Rows from block 6 of a small audio frame classifier, named by matrix and row number. Each number is 128 + 24 x the weight over its row's rms, rounded and kept within 0 to 255. All counts start at 0. Numbers have three digits each.
After each channel's rows are labels from the 100 clips, of 14848, where the channel reaches its highest value: "lies over" is the class under the peak; "top examples" is what is common among them. Only what is clearly more common there than usual is listed. The data: synthesized solo parts of chorales (CocoChorales). In brackets: how many of the 100, against the usual share in percent.
# conv: width-5 conv (model.blocks.6.conv.weight, 384x384x5, each kernel summed), inputs 288-383

conv.41:127123130143098118121123154140119126127110118133136100112148083103146132029116139136145130123143125128168161104149124133142133093097092123117081119114110136093165144132098125132119145111132155093130128131081119138091123045082119066115123167133123122126116140088120085164081132123119097122
lies over: E3 (40 vs 0.8); silence (31 vs 12.2)
top examples: note E3 (43 vs 2.8); note E4 (39 vs 8.6); tuba (29 vs 8.7); note F#3 (25 vs 5)

conv.78:099117120186108126152253191161126148139067153113098120083111136145192134070094127163133140157137092094109133107126120105154148121093143113125113111098128190159127125146101111145158124142127161151203149136104128164090134136123114099095117172090147109090114119121123135117116116136124107143
lies over: E3 (43 vs 0.8); F3 (28 vs 1)
top examples: note E3 (47 vs 2.8); note F3 (37 vs 3.8); tuba (37 vs 8.7); instrument: cello (30 vs 10)

conv.268:117159078132134128137117109105112144092139111118150109059139128141145121162120122131129117129128152087144105182127102094130135180135113124121083117079137163134149139117095125106118115107149095135157081098113146092136077132099095200127110142149116135095113074133158089096134125142112172115
lies over: B3 (47 vs 2.9); F5 (37 vs 2.9)
top examples: note B3 (48 vs 9.4); note F5 (37 vs 8.2); note A3 (37 vs 8.6); note G3 (25 vs 6.2)

conv.103:059125130110106114105132155116153122144127112134105134122133110143144051130081098144114122096113118096135129099106181121138077140149169099125109141153112126146086097140146106087118144117123084174148119108125092124098109164110148102096140132115164132148116097130127186134113102136154144127
lies over: C4 (53 vs 3.1)
top examples: note C4 (67 vs 10.9); note F3 (41 vs 3.8); note G3 (40 vs 6.2); cello (35 vs 10)

conv.108:109137127150090059139145129064069150124142132149136103101108131059118101162133120148097078119152081124147147089113161130125098121133151086111115144131114123078136104125103097123126122124112123123115157141141081083116114157130117152124135112066114076143138121100097122142131090145155128123
lies over: A#3 (58 vs 2.9)
top examples: note A#3 (62 vs 10.1); note G#3 (35 vs 8); note C4 (31 vs 10.9); cello (26 vs 10)

conv.275:110128129133079126166108136090138140155119125135137091112146121144169144123140144148128166141109150094166106166147074109144082118108116115165118092119133134127135158128125144147166124155112137111145120130140150101142099094069128160127125114157136149119126106135158134096163139119138108138
lies over: G3 (29 vs 1.7); F#3 (27 vs 1.4)
top examples: tuba (42 vs 8.7); note G3 (37 vs 6.2); note A3 (36 vs 8.6); note F#3 (32 vs 5)

conv.277:116111138124107107110132141109126118126138135155133137108137088075127109087127138152152137101127145142175181121137126104130147092088152148091110147139087123071149127142140103117108153123106140086100134145117142127106155070097128098163121165117096114136126183099136135144085134133158116134
lies over: silence (32 vs 12.2)
top examples: note E5 (26 vs 7.7)

conv.35:131126142158118115134163101130132124148149121161121148140105137109118140160150160183115135152150114126169160129134120155118130097137139118151128158136132134107137156116156111122166172150124143158110185141126111131102161149116153134118130116140118135143180139150110111127151102146146123160
lies over: A#3 (30 vs 2.9)
top examples: tuba (40 vs 8.7); note A#3 (34 vs 10.1); note F3 (27 vs 3.8); note G#3 (26 vs 8)

conv.370:138120082175140131111126110140110141115129147106151129136125134140109158137107115126176165136178128130116099148145121118146117113133120110111134117105134159181143158177125105151127119122157067111158131139091158137122104123133089123146095096138127110119137135133155083151140145150136138106
lies over: D4 (42 vs 4.5)
top examples: note D4 (45 vs 12.7); note A3 (41 vs 8.6); note E4 (38 vs 8.6); note B3 (32 vs 9.4)

conv.232:134118108157141164121148150123117122094124108116140114119106117156128138136124116135135135150143110145123138149155152096113149133122133112104108157121109114142106142166094127177135085089106141110155095149069143124088096084106073133126099118129153118128127114148143122138114140154098132098
lies over: F#3 (99 vs 1.4)
top examples: note F#3 (99 vs 5); note E3 (54 vs 2.8); note G#3 (49 vs 8); tuba (47 vs 8.7)

conv.174:094119121144092122127117122097127126132110122114096128128149102077088138146149149119125142129135163107067127112144147100110105115115123142122116099140078112089138120176134136158157117160112119119073114139151142072132124136142113121115116135158095115088112165132136132152144161097141114150
lies over: D4 (96 vs 4.5)
top examples: note D4 (98 vs 12.7); note C4 (56 vs 10.9); note D#4 (44 vs 11.1); cello (34 vs 10)

conv.91:146137153103136114132075093111096138132123123125083123153057114092114123093170143142149085130135101131145095119094112132063144121132124128133125135198077116104105124101138146074135131132097158152071132130116134124158136080075148105140118097076095128150122150115119127122123145136120103131
lies over: D#3 (69 vs 0.9)
top examples: note D#3 (78 vs 2.5); tuba (39 vs 8.7); note G#3 (38 vs 8); note F3 (34 vs 3.8)

conv.63:103115107176078108173163160067124133131091116111121144149124132117175127128113134151102162131151129098113144114135139114141112093094164109124133117141081143133133118214155119171147151126080147098150138175101151107126088113097159126136143121121150122133122128096122099141139120146162108134
lies over: F#3 (48 vs 1.4); silence (33 vs 12.2)
top examples: note F#3 (59 vs 5); note G#3 (38 vs 8); tuba (32 vs 8.7); note A#3 (27 vs 10.1)

conv.34:111130125165095112126162117115102138153110139145088090097066107154132144139114131184101128158127094095127126122117146135107124122141184109120089149135117140183113131144086114167148098127118142168140130147144122111095119153095117137135147122066151096149108118151122187131138094113109124134
lies over: F#3 (42 vs 1.4)
top examples: note F#3 (46 vs 5); tuba (33 vs 8.7); note G#3 (32 vs 8)

conv.88:144119084195091095122160149116122126123124106114087114119143108138167125139125096160145139090153156117119130132135137126131143162115156141108107143113136171140160108135116137193120130108100130142146119124129137086121161154126143149135156181135112134088105168125106137169137137115105142108
lies over: F3 (76 vs 1)
top examples: note F3 (76 vs 3.8); tuba (38 vs 8.7); note G3 (31 vs 6.2); note D#3 (27 vs 2.5)

conv.190:104104116142165125148134120125169085158078146123072146134120114131161122166132148117165165121131113154061085123151115134067114111134113115143158086142133166146107144141126113123126155152144106137161153132155158109107090130136122114099123118121110135143132106160160133099138156117137129149
lies over: C4 (66 vs 3.1)
top examples: note C4 (65 vs 10.9); cello (49 vs 10); note A#3 (37 vs 10.1); note F3 (33 vs 3.8)

conv.54:137127131120117107124084120138149119124118111113150167149146113125152110105133141133121138086116127144154116127124104152099142099136108145128098099124131128098143147095153145149126160128113145112138123123080123134111134065085158091113149140150130152160113161125081106117135125131122133117
lies over: D#3 (99 vs 0.9)
top examples: note D#3 (99 vs 2.5); note A#3 (73 vs 10.1); tuba (45 vs 8.7); note G#3 (38 vs 8)

conv.26:127131137129096094143135138104110140136130131162102139116072135086127132167147137178105076138133066146172165115106148130122138119149160110120111165122116129083128091115151117113141128146125147138126173108154114124113143137118143142128154146060132117135144131122093134118144096122124127150
lies over: E3 (45 vs 0.8)
top examples: note E3 (56 vs 2.8); note F#3 (52 vs 5); cello (34 vs 10); note B2 (27 vs 0.7)

conv.267:113162083180083123156174163072129127117096121089127139097125098129174154168126114147106143141129132127083139135128125082133145170112155136135088125097112153133135126165110126176151111117106147120171130149157155052112105138079085172144122141126142110097109123142113131143145125132128160115
lies over: F#3 (90 vs 1.4)
top examples: note F#3 (90 vs 5); tuba (52 vs 8.7); note E3 (47 vs 2.8); note B2 (26 vs 0.7)

conv.292:120130090114113081173118133109087109093098106086100107129113135102107156131153147116108095178132101098112116150113134142121115122122110117138136124149106134121109100141134157138197152188122163126122112127198130112163128101097139156110141113078132102112109137158095107128159122118142110093
lies over: F#5 (100 vs 2.5)
top examples: note F#5 (100 vs 7); note E5 (38 vs 7.7); flute (38 vs 8.4); instrument: trumpet (31 vs 8.3)

conv.295:107110124115102114113098122087155129144098109111123144147141128113158075095105158118117145098146138105161117158137127166117119091137109082087088116157069147102148136118174132079139194134157133123142110124142149120119112097093153113128154107147132149166133107128133108148152125149129148150
lies over: D#3 (47 vs 0.9); C#5 (25 vs 3.7)
top examples: note D#3 (56 vs 2.5); note A#3 (33 vs 10.1); note G#3 (30 vs 8); tuba (29 vs 8.7)

conv.258:120105116133110113132125175092105132099120119091121126149146149085121123128121122118134117109172135078103143098133191128157105093129155105110136140170104123093140112201144137128122125130121102122131122132102123113142092095111148105109139126116154103120130123073138103163120127150180103122
lies over: F4 (65 vs 3.4)
top examples: note F4 (68 vs 9.2); note C4 (58 vs 10.9); note D4 (32 vs 12.7); tuba (26 vs 8.7)

conv.187:159136118131119094102129115101112129151139134152083124139099088108104127122144127158126116097079108148148132093132111077106143110145177147129144112141092107141076093142100139154092114121115127122095140153072108128117137141116147096141131169089123129115129169119095154108087108128107122142
lies over: C4 (70 vs 3.1)
top examples: note C4 (81 vs 10.9); note G3 (39 vs 6.2); cello (37 vs 10); note A#3 (35 vs 10.1)

conv.345:146106110117125119129109137129141112091137121069132162190116141098141105111139112112136135098121136134109089116124114137108131105099118138109124105167125126095144129120171144122107143119087139102122122133096140118146136074077156115139147128128125147131117148109085080101136150122138109096
lies over: silence (93 vs 12.2)
top examples: tuba (28 vs 8.7); cello (27 vs 10)

conv.271:159135106180091100173150136106129133086116125094098126137103110117153168151180117168102128179134109137105116137101126123114130120133135127163098112114106169150086108156118171177182106152114153150154119121162126103144106134075114152121138152109122125106106116157102148107144127113106129090
lies over: F#3 (94 vs 1.4)
top examples: note F#3 (94 vs 5); tuba (66 vs 8.7); note E3 (51 vs 2.8); note B2 (26 vs 0.7)

conv.315:127153121132087088129103139117092097087086099108125117162136137090100138111127154104086126156146095101131142108094153166140118119147143090150103112179111120135115111177147144087150158144135147137117131123168133128141103122087167114112154107093147081153097094133118121160127104115173113104
lies over: B3 (45 vs 2.9); silence (37 vs 12.2)
top examples: note B3 (47 vs 9.4); note A3 (39 vs 8.6); tuba (39 vs 8.7); instrument: cello (27 vs 10)

conv.348:169126098149064088110104116122141113120083119124106152136110113134161132158157146135103140103125147144130128163133133142096144130111148109112094118110123154116136114123139144171126150142107121112145123120148148121125148120080104171146111144128124152145118128157112128145158120116097149126
lies over: F3 (58 vs 1); F5 (37 vs 2.9)
top examples: note F3 (58 vs 3.8); note F5 (37 vs 8.2); tuba (34 vs 8.7); note D#5 (32 vs 8.8)

conv.150:084130138074141130102097143126158137124108136103106124150109161118109096106088098088135138114122099093103082123154128141108112117140128091118124152159139032150108119115140145117071137100108122125123130142136130139126116130103154112120187116117195136119138102141133141104135117143112106121
lies over: C4 (39 vs 3.1); silence (37 vs 12.2)
top examples: note C4 (59 vs 10.9); note C5 (32 vs 10.3); cello (26 vs 10)

conv.161:104141127071129119126091133134139104115123125126123173154081137098133149115162127127144135135079112154132138139118154126073113115093140142131139154165107118082066090135182139090150157168125131131126108133162174143151154083095143133174134115117128136142142161152131145057141173129145119120
lies over: F#5 (90 vs 2.5)
top examples: note F#5 (90 vs 7); flute (34 vs 8.4); trumpet (32 vs 8.3)

conv.358:113107160099161131143109145108138104103138100146118104141131090115109103088074128140155117167125141088157080120114157154148121133132153143124135145183145095141134134115144090122155136120090151137122103133131129106115110100092128117116094072122135095157121123079160130120103121140130083111
lies over: C#3 (99 vs 0.5)
top examples: note C#3 (99 vs 1.5); note G#3 (53 vs 8); cello (42 vs 10)

conv.172:105104135086114138067079130140174150134165144149187182128134156110103089161091122102095130132106131175135186108144126108094098105097116153130084152060147086096136114124132158111152128107100078137086138096158108144090121102147131111142179125145116136151148118154103159105134121136124112144
lies over: C#4 (44 vs 3.8); silence (43 vs 12.2)
top examples: note C#4 (65 vs 11.9); note G#3 (28 vs 8); cello (28 vs 10)

conv.306:108129139091138144142072095133141114101157127119132126119099124100100134122164141106149108166102110135137121151143094110098091117118098136134139131126107120121114119116131157089177119180133125126104121101180157121171158095110131144150119085114123126092120149170146155081142170112128118121
lies over: F#5 (99 vs 2.5)
top examples: note F#5 (99 vs 7); note E5 (49 vs 7.7); flute (41 vs 8.4); note D#5 (39 vs 8.8)

conv.33:142137144130122142078100080113121122104143106147130089126139094128074100089136139122149114187141143132147137131132142125134121142107120149119124138124114127153120122084118105120163132125144118162080100093138148096135141113139140127139101110134049114117099140129163128159095141114092105120
lies over: C#3 (33 vs 0.5)
top examples: cello (48 vs 10); note C#3 (38 vs 1.5); note F#3 (35 vs 5); note G#3 (35 vs 8)

conv.342:112162120152126117094137112137122149121090112068120111118144133136135114121100124118130112123159142089059117126121135150116114179152110111152094110131140170188107113140102127090117107112157103213154118095131133128109101177136139122098162149139134118108122102174160142143103120134128161143
lies over: F3 (66 vs 1)
top examples: note F3 (72 vs 3.8); note D#3 (43 vs 2.5); note C4 (38 vs 10.9); cello (37 vs 10)

conv.248:169146111149100099172122124094076136123112132113141112125129101100122167143199155145118116163108112153147126140133089104130148126120085098139099087104099146106130124137094161135171113146125155091126134126153147099134091098075111158118101140132101110120112128142125076114147154117108127120
lies over: F#5 (93 vs 2.5)
top examples: note F#5 (94 vs 7); note E5 (55 vs 7.7); flute (32 vs 8.4); instrument: trumpet (30 vs 8.3)

conv.194:125183093143145112095111074079107131142122132109111130143125091105105132142098145100141143135136129127058118126101109124126122176160140129120130101136108131182127124134135107135102155107139126130119117116158157079129089170129118147164150080118118071143121141157113138151127112128115161151
lies over: B3 (58 vs 2.9); A3 (27 vs 2.6)
top examples: note B3 (73 vs 9.4); note A3 (63 vs 8.6); note C#4 (46 vs 11.9); cello (31 vs 10)

conv.225:129151133121095128142150154125137114125111104102118129124158112150192135113122122133108130083056168120117101138109078117144127201112086160143098094109141163117126129068125136107113117119116136158158108095132128114123108157118136142127105183169107138111097111132141133087114133069088156111
lies over: F5 (50 vs 2.9); G3 (26 vs 1.7)
top examples: note F5 (50 vs 8.2); note D#5 (31 vs 8.8); note G3 (28 vs 6.2); tuba (28 vs 8.7)

conv.6:139096099141113103092106100098119123119117122131093138117098122129140115141139137153110115106108172132153110189144106121089157134091147134101119159136112147087131101116142135159117120133099138077115106150130150109135149099085099169163129152128112167132131150124130116101170126123108134140
lies over: F5 (100 vs 2.9)
top examples: note F5 (100 vs 8.2); note G5 (87 vs 6.2); trumpet (45 vs 8.3); note D#5 (35 vs 8.8)

conv.184:108133115138089158125129113125099116144124120148171089101145136165133172123117119140113160094115158129153123139161079118141100130119138115150103104113136101125142182160092139161099092119137094103128109164082147136111121130102103135140124114172132124114114134124168145120095156105113129128
lies over: G3 (47 vs 1.7); D4 (40 vs 4.5)
top examples: note D4 (58 vs 12.7); note G3 (50 vs 6.2); tuba (47 vs 8.7); note A3 (38 vs 8.6)

conv.300:157112107162162115102111107090127100134143120135130116096117123124112112152107120144089101147160120121141129102122149195096184129166141107122104150167133122144135128129105110150106138105104183118120108127147076097114091139080131135115145100121123098182091072100125135186119093098079132126
lies over: D#4 (84 vs 4.1)
top examples: note D#4 (94 vs 11.1); note D4 (43 vs 12.7); note F4 (37 vs 9.2); tuba (28 vs 8.7)

conv.338:151106102124114124116115127122080114105157106113132140141145113140153118156118102140120107078137175113137120143082148131132123159113156142113127143167157141103154115148137124113091116115100106106135090125113134101145137107100129160148104145135105118137099130101115105130134119105160127099
lies over: F5 (99 vs 2.9)
top examples: note F5 (99 vs 8.2); flute (39 vs 8.4); note G5 (36 vs 6.2); note D#5 (28 vs 8.8)

conv.213:152137132127078146153160159145119113131076112133138094149142123152168146041137130129136136145046098164161143114109099134161128106077112120142116092093134118128118155081100134137110125112148148095160096134123127154095137121137137090120130144133139133126131132104132115093085117118072087124
lies over: E3 (44 vs 0.8); G4 (29 vs 2.7)
top examples: note E3 (44 vs 2.8); tuba (36 vs 8.7); note F#3 (34 vs 5); note G4 (29 vs 7.4)

conv.159:106085107120127116129118118098138137134097126145110140101084148146142096126114126153127101102104137129148131177147085095092151145113124134094127145115113142120106105100130142118131131137109143129141104127106143123141136089093147159144147189118136156126155138160111120062166109138091134131
lies over: F5 (37 vs 2.9); F3 (35 vs 1)
top examples: note F5 (47 vs 8.2); note F3 (41 vs 3.8); note D#5 (29 vs 8.8); instrument: tuba (28 vs 8.7)

conv.340:095112137138137134079128132101156153145136121134138147129140092139143085100049118134136130139141138120128127135122168114127080140120133139105090132090110164145107116110146089083159142102135088191152111085113140099056059129136110102115099123141095124150139070159164144127127121151126140131
lies over: F3 (47 vs 1); C#4 (42 vs 3.8)
top examples: note F3 (53 vs 3.8); note C#4 (43 vs 11.9); note G#3 (36 vs 8); note D#3 (34 vs 2.5)

conv.95:102137131132086123131144150136159127125126136112131117120167090162185110110095139122113152092065165099130126154149101096151097172119079135151086097093147147111139131075122110113122141117126110148155138076119133127099121156118119150123112168164125167093098110133138134107120130100128144132
lies over: C#4 (38 vs 3.8)
top examples: note C#4 (52 vs 11.9); note C#5 (32 vs 10); note G#3 (25 vs 8)

conv.335:129096135152106135197162137087132119148170127156093133139109113137148124176149118234134154140084100119175106095120095116148123099156150133136134098141138127160144127147140105167144124131100155118136140153122153113125153137101120138127115152094140128121136137124101149082131111110147122139
lies over: F#3 (32 vs 1.4)
top examples: note F#3 (50 vs 5); tuba (46 vs 8.7); note G#3 (36 vs 8); note E3 (29 vs 2.8)

conv.71:100110141114126132176166120138105151155147142149083085132089145149129103164140122163134088125124089112156087073105091149127125096160119116136150092144138114136133132108094099100108109140137142126122120147125085144136157164161121116101115142068123122118150136108097146071115092134122122150
lies over: D#3 (25 vs 0.9)
top examples: note D#3 (48 vs 2.5); note A#3 (46 vs 10.1); note F3 (38 vs 3.8); tuba (36 vs 8.7)

conv.149:114109141130123127173140124099134134132163137148090092135124119140146114146140126194158153145119117096210084150133100091160108097150147116131141097133138126165147137096137127134145125138118133132143121126127142122145155131095125158115107124118127140096138119121155143070135126126124126140
lies over: C#3 (83 vs 0.5)
top examples: note C#3 (83 vs 1.5); note G#3 (59 vs 8); note F#3 (35 vs 5); instrument: bassoon (34 vs 8.3)

conv.281:113093155158128133150158177101131138128125144139122105122123105117159119040088135149148130182148068121145140081109133138147156088112123128100108108139096145151130123135120114122177151117106197141153141140090132137098081095068141053106123148073139083135134103111110139140110102133118078129
lies over: E3 (68 vs 0.8)
top examples: note E3 (73 vs 2.8); tuba (40 vs 8.7); note F#3 (39 vs 5); instrument: cello (37 vs 10)

conv.298:112122170118126135095105113096125140144117125149079078119132120135105107087100146147149112166147147076158104153130163126123131147119151127112084158135088136132105106098130126076153102141146134190137124103122123108124088099112143122099120108141062118133136086104207134120125135141115108149
lies over: C#3 (96 vs 0.5)
top examples: note C#3 (97 vs 1.5); note G#3 (52 vs 8); note F#3 (34 vs 5); note D#3 (31 vs 2.5)

conv.212:131130128155087148153162130133074127116090123141136101117130120125118140137137131120074132114119113136134133107136117129120136132117120113115121113111128105064142148131069106152093125108133122084114117155122104130116120146148110130104112127126132098128123122087102115147098130132104115110
lies over: A#3 (95 vs 2.9)
top examples: note A#3 (98 vs 10.1); note C4 (45 vs 10.9); tuba (30 vs 8.7); note D#3 (26 vs 2.5)

conv.207:136114119136196120102108115119129131097138107095113125128120103126098097095106116124140119175163135095112068123115106151107161122187120134121142115162123149184120128111134110102134149115139157164140135115066130107123093104121121093108107099118108123137115107136146115132110116138121126121
lies over: D#4 (99 vs 4.1)
top examples: note D#4 (99 vs 11.1); note C#4 (40 vs 11.9); note D4 (35 vs 12.7); note F4 (32 vs 9.2)

conv.243:166112111141125102146116154091109084117137100133136127137137166110110123145165128157127119083136116161170113104141118138136149076126142146125124125123125088099131114140119174180113113119086152054113100141073127119158128104127166124154148146127128115132116158121102110123128115134081097110
lies over: silence (100 vs 12.2)
top examples: tuba (32 vs 8.7); cello (32 vs 10)

conv.76:136163108104129110144122092136067127154125158119083104116074113125087157152163136121134085155114072141131090121103131126087139127149122099130130116127123096139106106125074128111112114148145134113095131125157114129131147129126131145126113073058140101122115140137100133117124123133130131149
lies over: C4 (54 vs 3.1)
top examples: note C4 (58 vs 10.9); cello (42 vs 10); note C#4 (37 vs 11.9); note A#3 (32 vs 10.1)

conv.325:115083115142126140162124135092149131113089131107110159134086147151186113145112133148080146134098145138092111182130092108094153141093102115097145126124086172128104114123151141142149143139077161109161115144121169116133090080101121155144140163121151169131134095173084101062201123130125134115
lies over: F5 (72 vs 2.9)
top examples: note F5 (75 vs 8.2); note D#5 (39 vs 8.8); note G5 (36 vs 6.2); trumpet (27 vs 8.3)

conv.227:153131106156108079123138118100128134124150131119112112120147080151171116157135135158128123084097176107136112178140115122134154173119137128111117138118143168124160129101119123142125132114105109131132120105132145090133134157117128194147118171132103164114104118132133120126152122092121166127
lies over: F5 (84 vs 2.9)
top examples: note F5 (89 vs 8.2); note G5 (61 vs 6.2); note D#5 (38 vs 8.8); trumpet (34 vs 8.3)

conv.191:142140103126124136143112099115099120110149132110128152139074111081106150150186137113140116140115118160104151128112120120082115135090121151124145140165111124094105100138150134142157127166101141107086110136158175103171165101099132153180102116088084094125118172159098137129134175092135120102
lies over: F#5 (58 vs 2.5); D#5 (39 vs 3.2)
top examples: note F#5 (61 vs 7); flute (44 vs 8.4); note D#5 (39 vs 8.8)

conv.255:112115109183116143149213161154100139129056134104132120081128130159186142074098114154121130145160118098100127131138124105144138125077125106119102119082135201158127139160096105134135107129139133142213130135104131152096111119129090104087093157123129107092108088123150115140115138133130116124
lies over: E3 (55 vs 0.8); F3 (27 vs 1)
top examples: note E3 (57 vs 2.8); note D3 (33 vs 2.3); note F3 (32 vs 3.8); tuba (31 vs 8.7)

conv.270:109143129151129126124153145106161142126103167094126194141124126128159119111109110122115198111131136147026140128136118107133098116101157127101137111138080154134112117159182142159153160125122120116167154148086176108115095158119143119154164126143161136142110163154101142148142139139155149101
lies over: F#3 (66 vs 1.4)
top examples: note F#3 (68 vs 5); note E3 (52 vs 2.8); bassoon (33 vs 8.3); note B2 (26 vs 0.7)

conv.378:121147153128107146088114104150121132102146127135070095152132153121094107114120134135137118140133144110120131073112131164107088153125125163182122138170125112150103112134108145131148091121125125201087130122130110140158123143129172091124155133126105104105105134119145164154093137100130103106
lies over: C#4 (69 vs 3.8)
top examples: note C#4 (80 vs 11.9); note D4 (34 vs 12.7); cello (33 vs 10)

conv.189:126127093143189108127113148086104137146125118135068044127124113141119096124108121138190098162162082099123095135081153140159128123189141086098164108175119125178109111080123108132125160111145148152155098122116115092142132133121176122109125097090157099112154150126151133141128097166097146123
lies over: G#3 (69 vs 2.3)
top examples: note G#3 (72 vs 8); tuba (52 vs 8.7); instrument: bassoon (26 vs 8.3); note D#3 (25 vs 2.5)

conv.162:107145141103128111154149146128138124147122141145116118139141115074128112124132140100128107129084102148103135100089120127140108140131111132153160085127124132107098105092123089095119143139139139117122135112164113131122125177174125118125105139117120097114139133120097132120091110117112120163
lies over: A#3 (66 vs 2.9); B3 (30 vs 2.9)
top examples: note A#3 (67 vs 10.1); note C4 (38 vs 10.9); note B3 (35 vs 9.4); tuba (33 vs 8.7)

conv.308:149135143115111136124115114119111142139086116128149134152120154123112121053132137070110098121120110136094151107127125126138112114072083105124131117089104114105095120099102151102124115098116107126081147124087086119148054129131142062107154107105099130109134097108095108110140101123124103131
lies over: silence (99 vs 12.2)
top examples: tuba (33 vs 8.7); note E3 (26 vs 2.8)

conv.210:163124102143088135137145151143124121103152108138183160135144152101117103125143112115108101083152087161136188057086145129164126078114120139122104093075129135116121106154110147129116126092148119104131099112115120135144104121137136087124136139103122088128117115130084118154087097121127124110
lies over: silence (98 vs 12.2)
top examples: tuba (36 vs 8.7)

conv.119:134108121130159089158135140119126119145137145137078081178149131114129106097127115127188148132125108125112099104098142122182104097155140092121221094156126109164126141072150134158129157132099132089135125137101131114160139163166156100135121112120143129096153177126085099120124127146122101116
lies over: G#3 (49 vs 2.3); A3 (34 vs 2.6)
top examples: note G#3 (59 vs 8); tuba (46 vs 8.7); note A3 (43 vs 8.6); note B3 (31 vs 9.4)

conv.371:089129115137123096129128152129148128109157099106155145115144157097119070190087101116122105092146117124122151081101175124148070136143119133138110113092135135125136118132127113094121146086130060144123096061145104120125103141129137130115145121117142109122128106134107128138102092146148140135
lies over: F4 (53 vs 3.4); G#3 (38 vs 2.3)
top examples: note F4 (59 vs 9.2); note G#3 (41 vs 8); note D#4 (39 vs 11.1); note A#3 (36 vs 10.1)

conv.272:096118123117132106087120156136146125101105108118147163125151138096129114111115121108129110131139102129108137134106191141127122104106147108125121135127105138103115109148160120105145139141141116149154094105139104145088103100116119108128131107135132120166135114137120139148148111162141120113
lies over: F4 (93 vs 3.4)
top examples: note F4 (93 vs 9.2); note D#4 (51 vs 11.1); note C4 (34 vs 10.9); note E4 (31 vs 8.6)

conv.259:152153136135092116102076110116134146122115122123106119151148127088079127102130123069119132123138139140105143085123150135111125146117113138131099120113127089118122104110104143150094115103123133135052127097146102113127142145130159118111159112140101134106097143098103131157101128118105119124
lies over: C#4 (56 vs 3.8)
top examples: note C#4 (66 vs 11.9); note D#4 (39 vs 11.1); note B3 (38 vs 9.4); note E4 (31 vs 8.6)

conv.356:096109114140140132152172110136108117084125091150094101098024134134117129146130126153148093160138053117141128126138138134083121111101120130111141164136133115142123162115100110131146128143096140147120131160122109127126153121150122136117112070040152091135161149128132143128133120178098080096
lies over: A#3 (92 vs 2.9)
top examples: note A#3 (91 vs 10.1); note G#3 (50 vs 8); bassoon (42 vs 8.3); note D#3 (31 vs 2.5)

conv.290:133126118163112106091147149164083148111098124092140146126114148106126152109121121115129100136199082120122143112106171167118134100089137113140080162119154161135139111166123143114130125132150102134167121097160100158122142092116113111100151101085126082136132094113103098173124092166173105111
lies over: F4 (50 vs 3.4); silence (50 vs 12.2)
top examples: note F4 (54 vs 9.2); tuba (32 vs 8.7); note C4 (31 vs 10.9); note G4 (25 vs 7.4)

conv.134:127113144127143106129139110127127126101151123102120134179160109097102102116120115102135131124113172121067113057103152140136119131102150159148151129162128128131111135140147099111128127126117139144090115145129146128125115148179109081148093124158098114135125149112115113116087129113147100108
lies over: C#4 (99 vs 3.8)
top examples: note C#4 (100 vs 11.9); note B3 (44 vs 9.4); note C4 (43 vs 10.9); note G#3 (40 vs 8)

conv.363:117099137059151140134085126144169118129165135131183191129120138105106085133089125115102116131110131158143142098115107164092139087130120167131110126131147092114142132114149139081142138118107152118084120115129116149121117075113136080137137124128127129176130108132084148105115118122136110132
lies over: G#4 (98 vs 3.5)
top examples: note G#4 (100 vs 9.2); note F#4 (49 vs 8.3); trombone (25 vs 7.1)

conv.252:123093146091100121136092079140129142141185136164128126129102141136102100168132134168123124119120092134235114095116126151110107060149129117130097140135150076126151126091137108073113124104156124123101129120129107142113136106082128130125131094095092143154138088111124147091118096105144129136
lies over: D#3 (25 vs 0.9)
top examples: tuba (47 vs 8.7); note G#3 (44 vs 8); note D#3 (42 vs 2.5); note A#3 (41 vs 10.1)

conv.201:126092108153134115137131137063125126116115109128132095128136086085151112068116147129134137126152117127139131138156090143146124085127090084075149085136076154143149154135115126123128176126128160082146109135100145083122097126135125092129112149130107112129130114133135097152128136126095108127
lies over: E3 (61 vs 0.8); D#3 (35 vs 0.9)
top examples: note E3 (66 vs 2.8); tuba (46 vs 8.7); note F#3 (43 vs 5); note D#3 (39 vs 2.5)

conv.17:136121115143083076125127102093098152123085128141079102114067128112113146128146146168117079150127101122152127156125124143094127130096139112124119164142109141113111088095103147141155089149104147138122110123168114092139132125119122159139140140078108130131123137136116142124157110123078102121
lies over: F#5 (41 vs 2.5); silence (38 vs 12.2)
top examples: note F#5 (70 vs 7); note E5 (39 vs 7.7); flute (38 vs 8.4); note G5 (36 vs 6.2)

conv.196:120152129103134109161136146138123135147128142113162127121148124090150112120118147116091117122106117118147114097101108162143107135140080116148103082129155131098157148097119106081119161120144155099142129117138102132114105140107130120087116133139122090149136085091087078122097121120133134137
lies over: D#3 (43 vs 0.9); E3 (39 vs 0.8)
top examples: note D#3 (47 vs 2.5); tuba (45 vs 8.7); note E3 (43 vs 2.8); note F3 (31 vs 3.8)

conv.250:110203156122140118106112123111137131168040142128084147160104137129144142115101178133134124108092125125124123139118126151071147172128130119142093156141124146127129098109128108120100133128120143141115137119171128117116106144096168149129141161108154140165122132133127135129123124139110114150
lies over: B3 (50 vs 2.9)
top examples: note B3 (54 vs 9.4); note A3 (33 vs 8.6); note C4 (31 vs 10.9); tuba (30 vs 8.7)

conv.22:130167118116096089127097134135139136131140136119157112102154120110143141145139140101118135105104139124159137182141113128153098147119114106152087109094161122074149133072138126109129141133147081097140121076164136140126147128068128195149129123154120147118119113120157095123128126117138144142
lies over: G3 (65 vs 1.7); D3 (25 vs 0.9)
top examples: note G3 (77 vs 6.2); note A3 (66 vs 8.6); tuba (53 vs 8.7); note D3 (39 vs 2.3)

conv.140:126092145086140111129107131109132125132152123160141100119131105109118055105116147154158101138113084136209123119114147143150123049149135113111122129150122107140133139073135110052124144107151143121136105116122130131108125090057127094127115115091122110158140126106137144123093121136126117135
lies over: D#3 (78 vs 0.9)
top examples: note D#3 (84 vs 2.5); note A#3 (58 vs 10.1); tuba (49 vs 8.7); note G#3 (37 vs 8)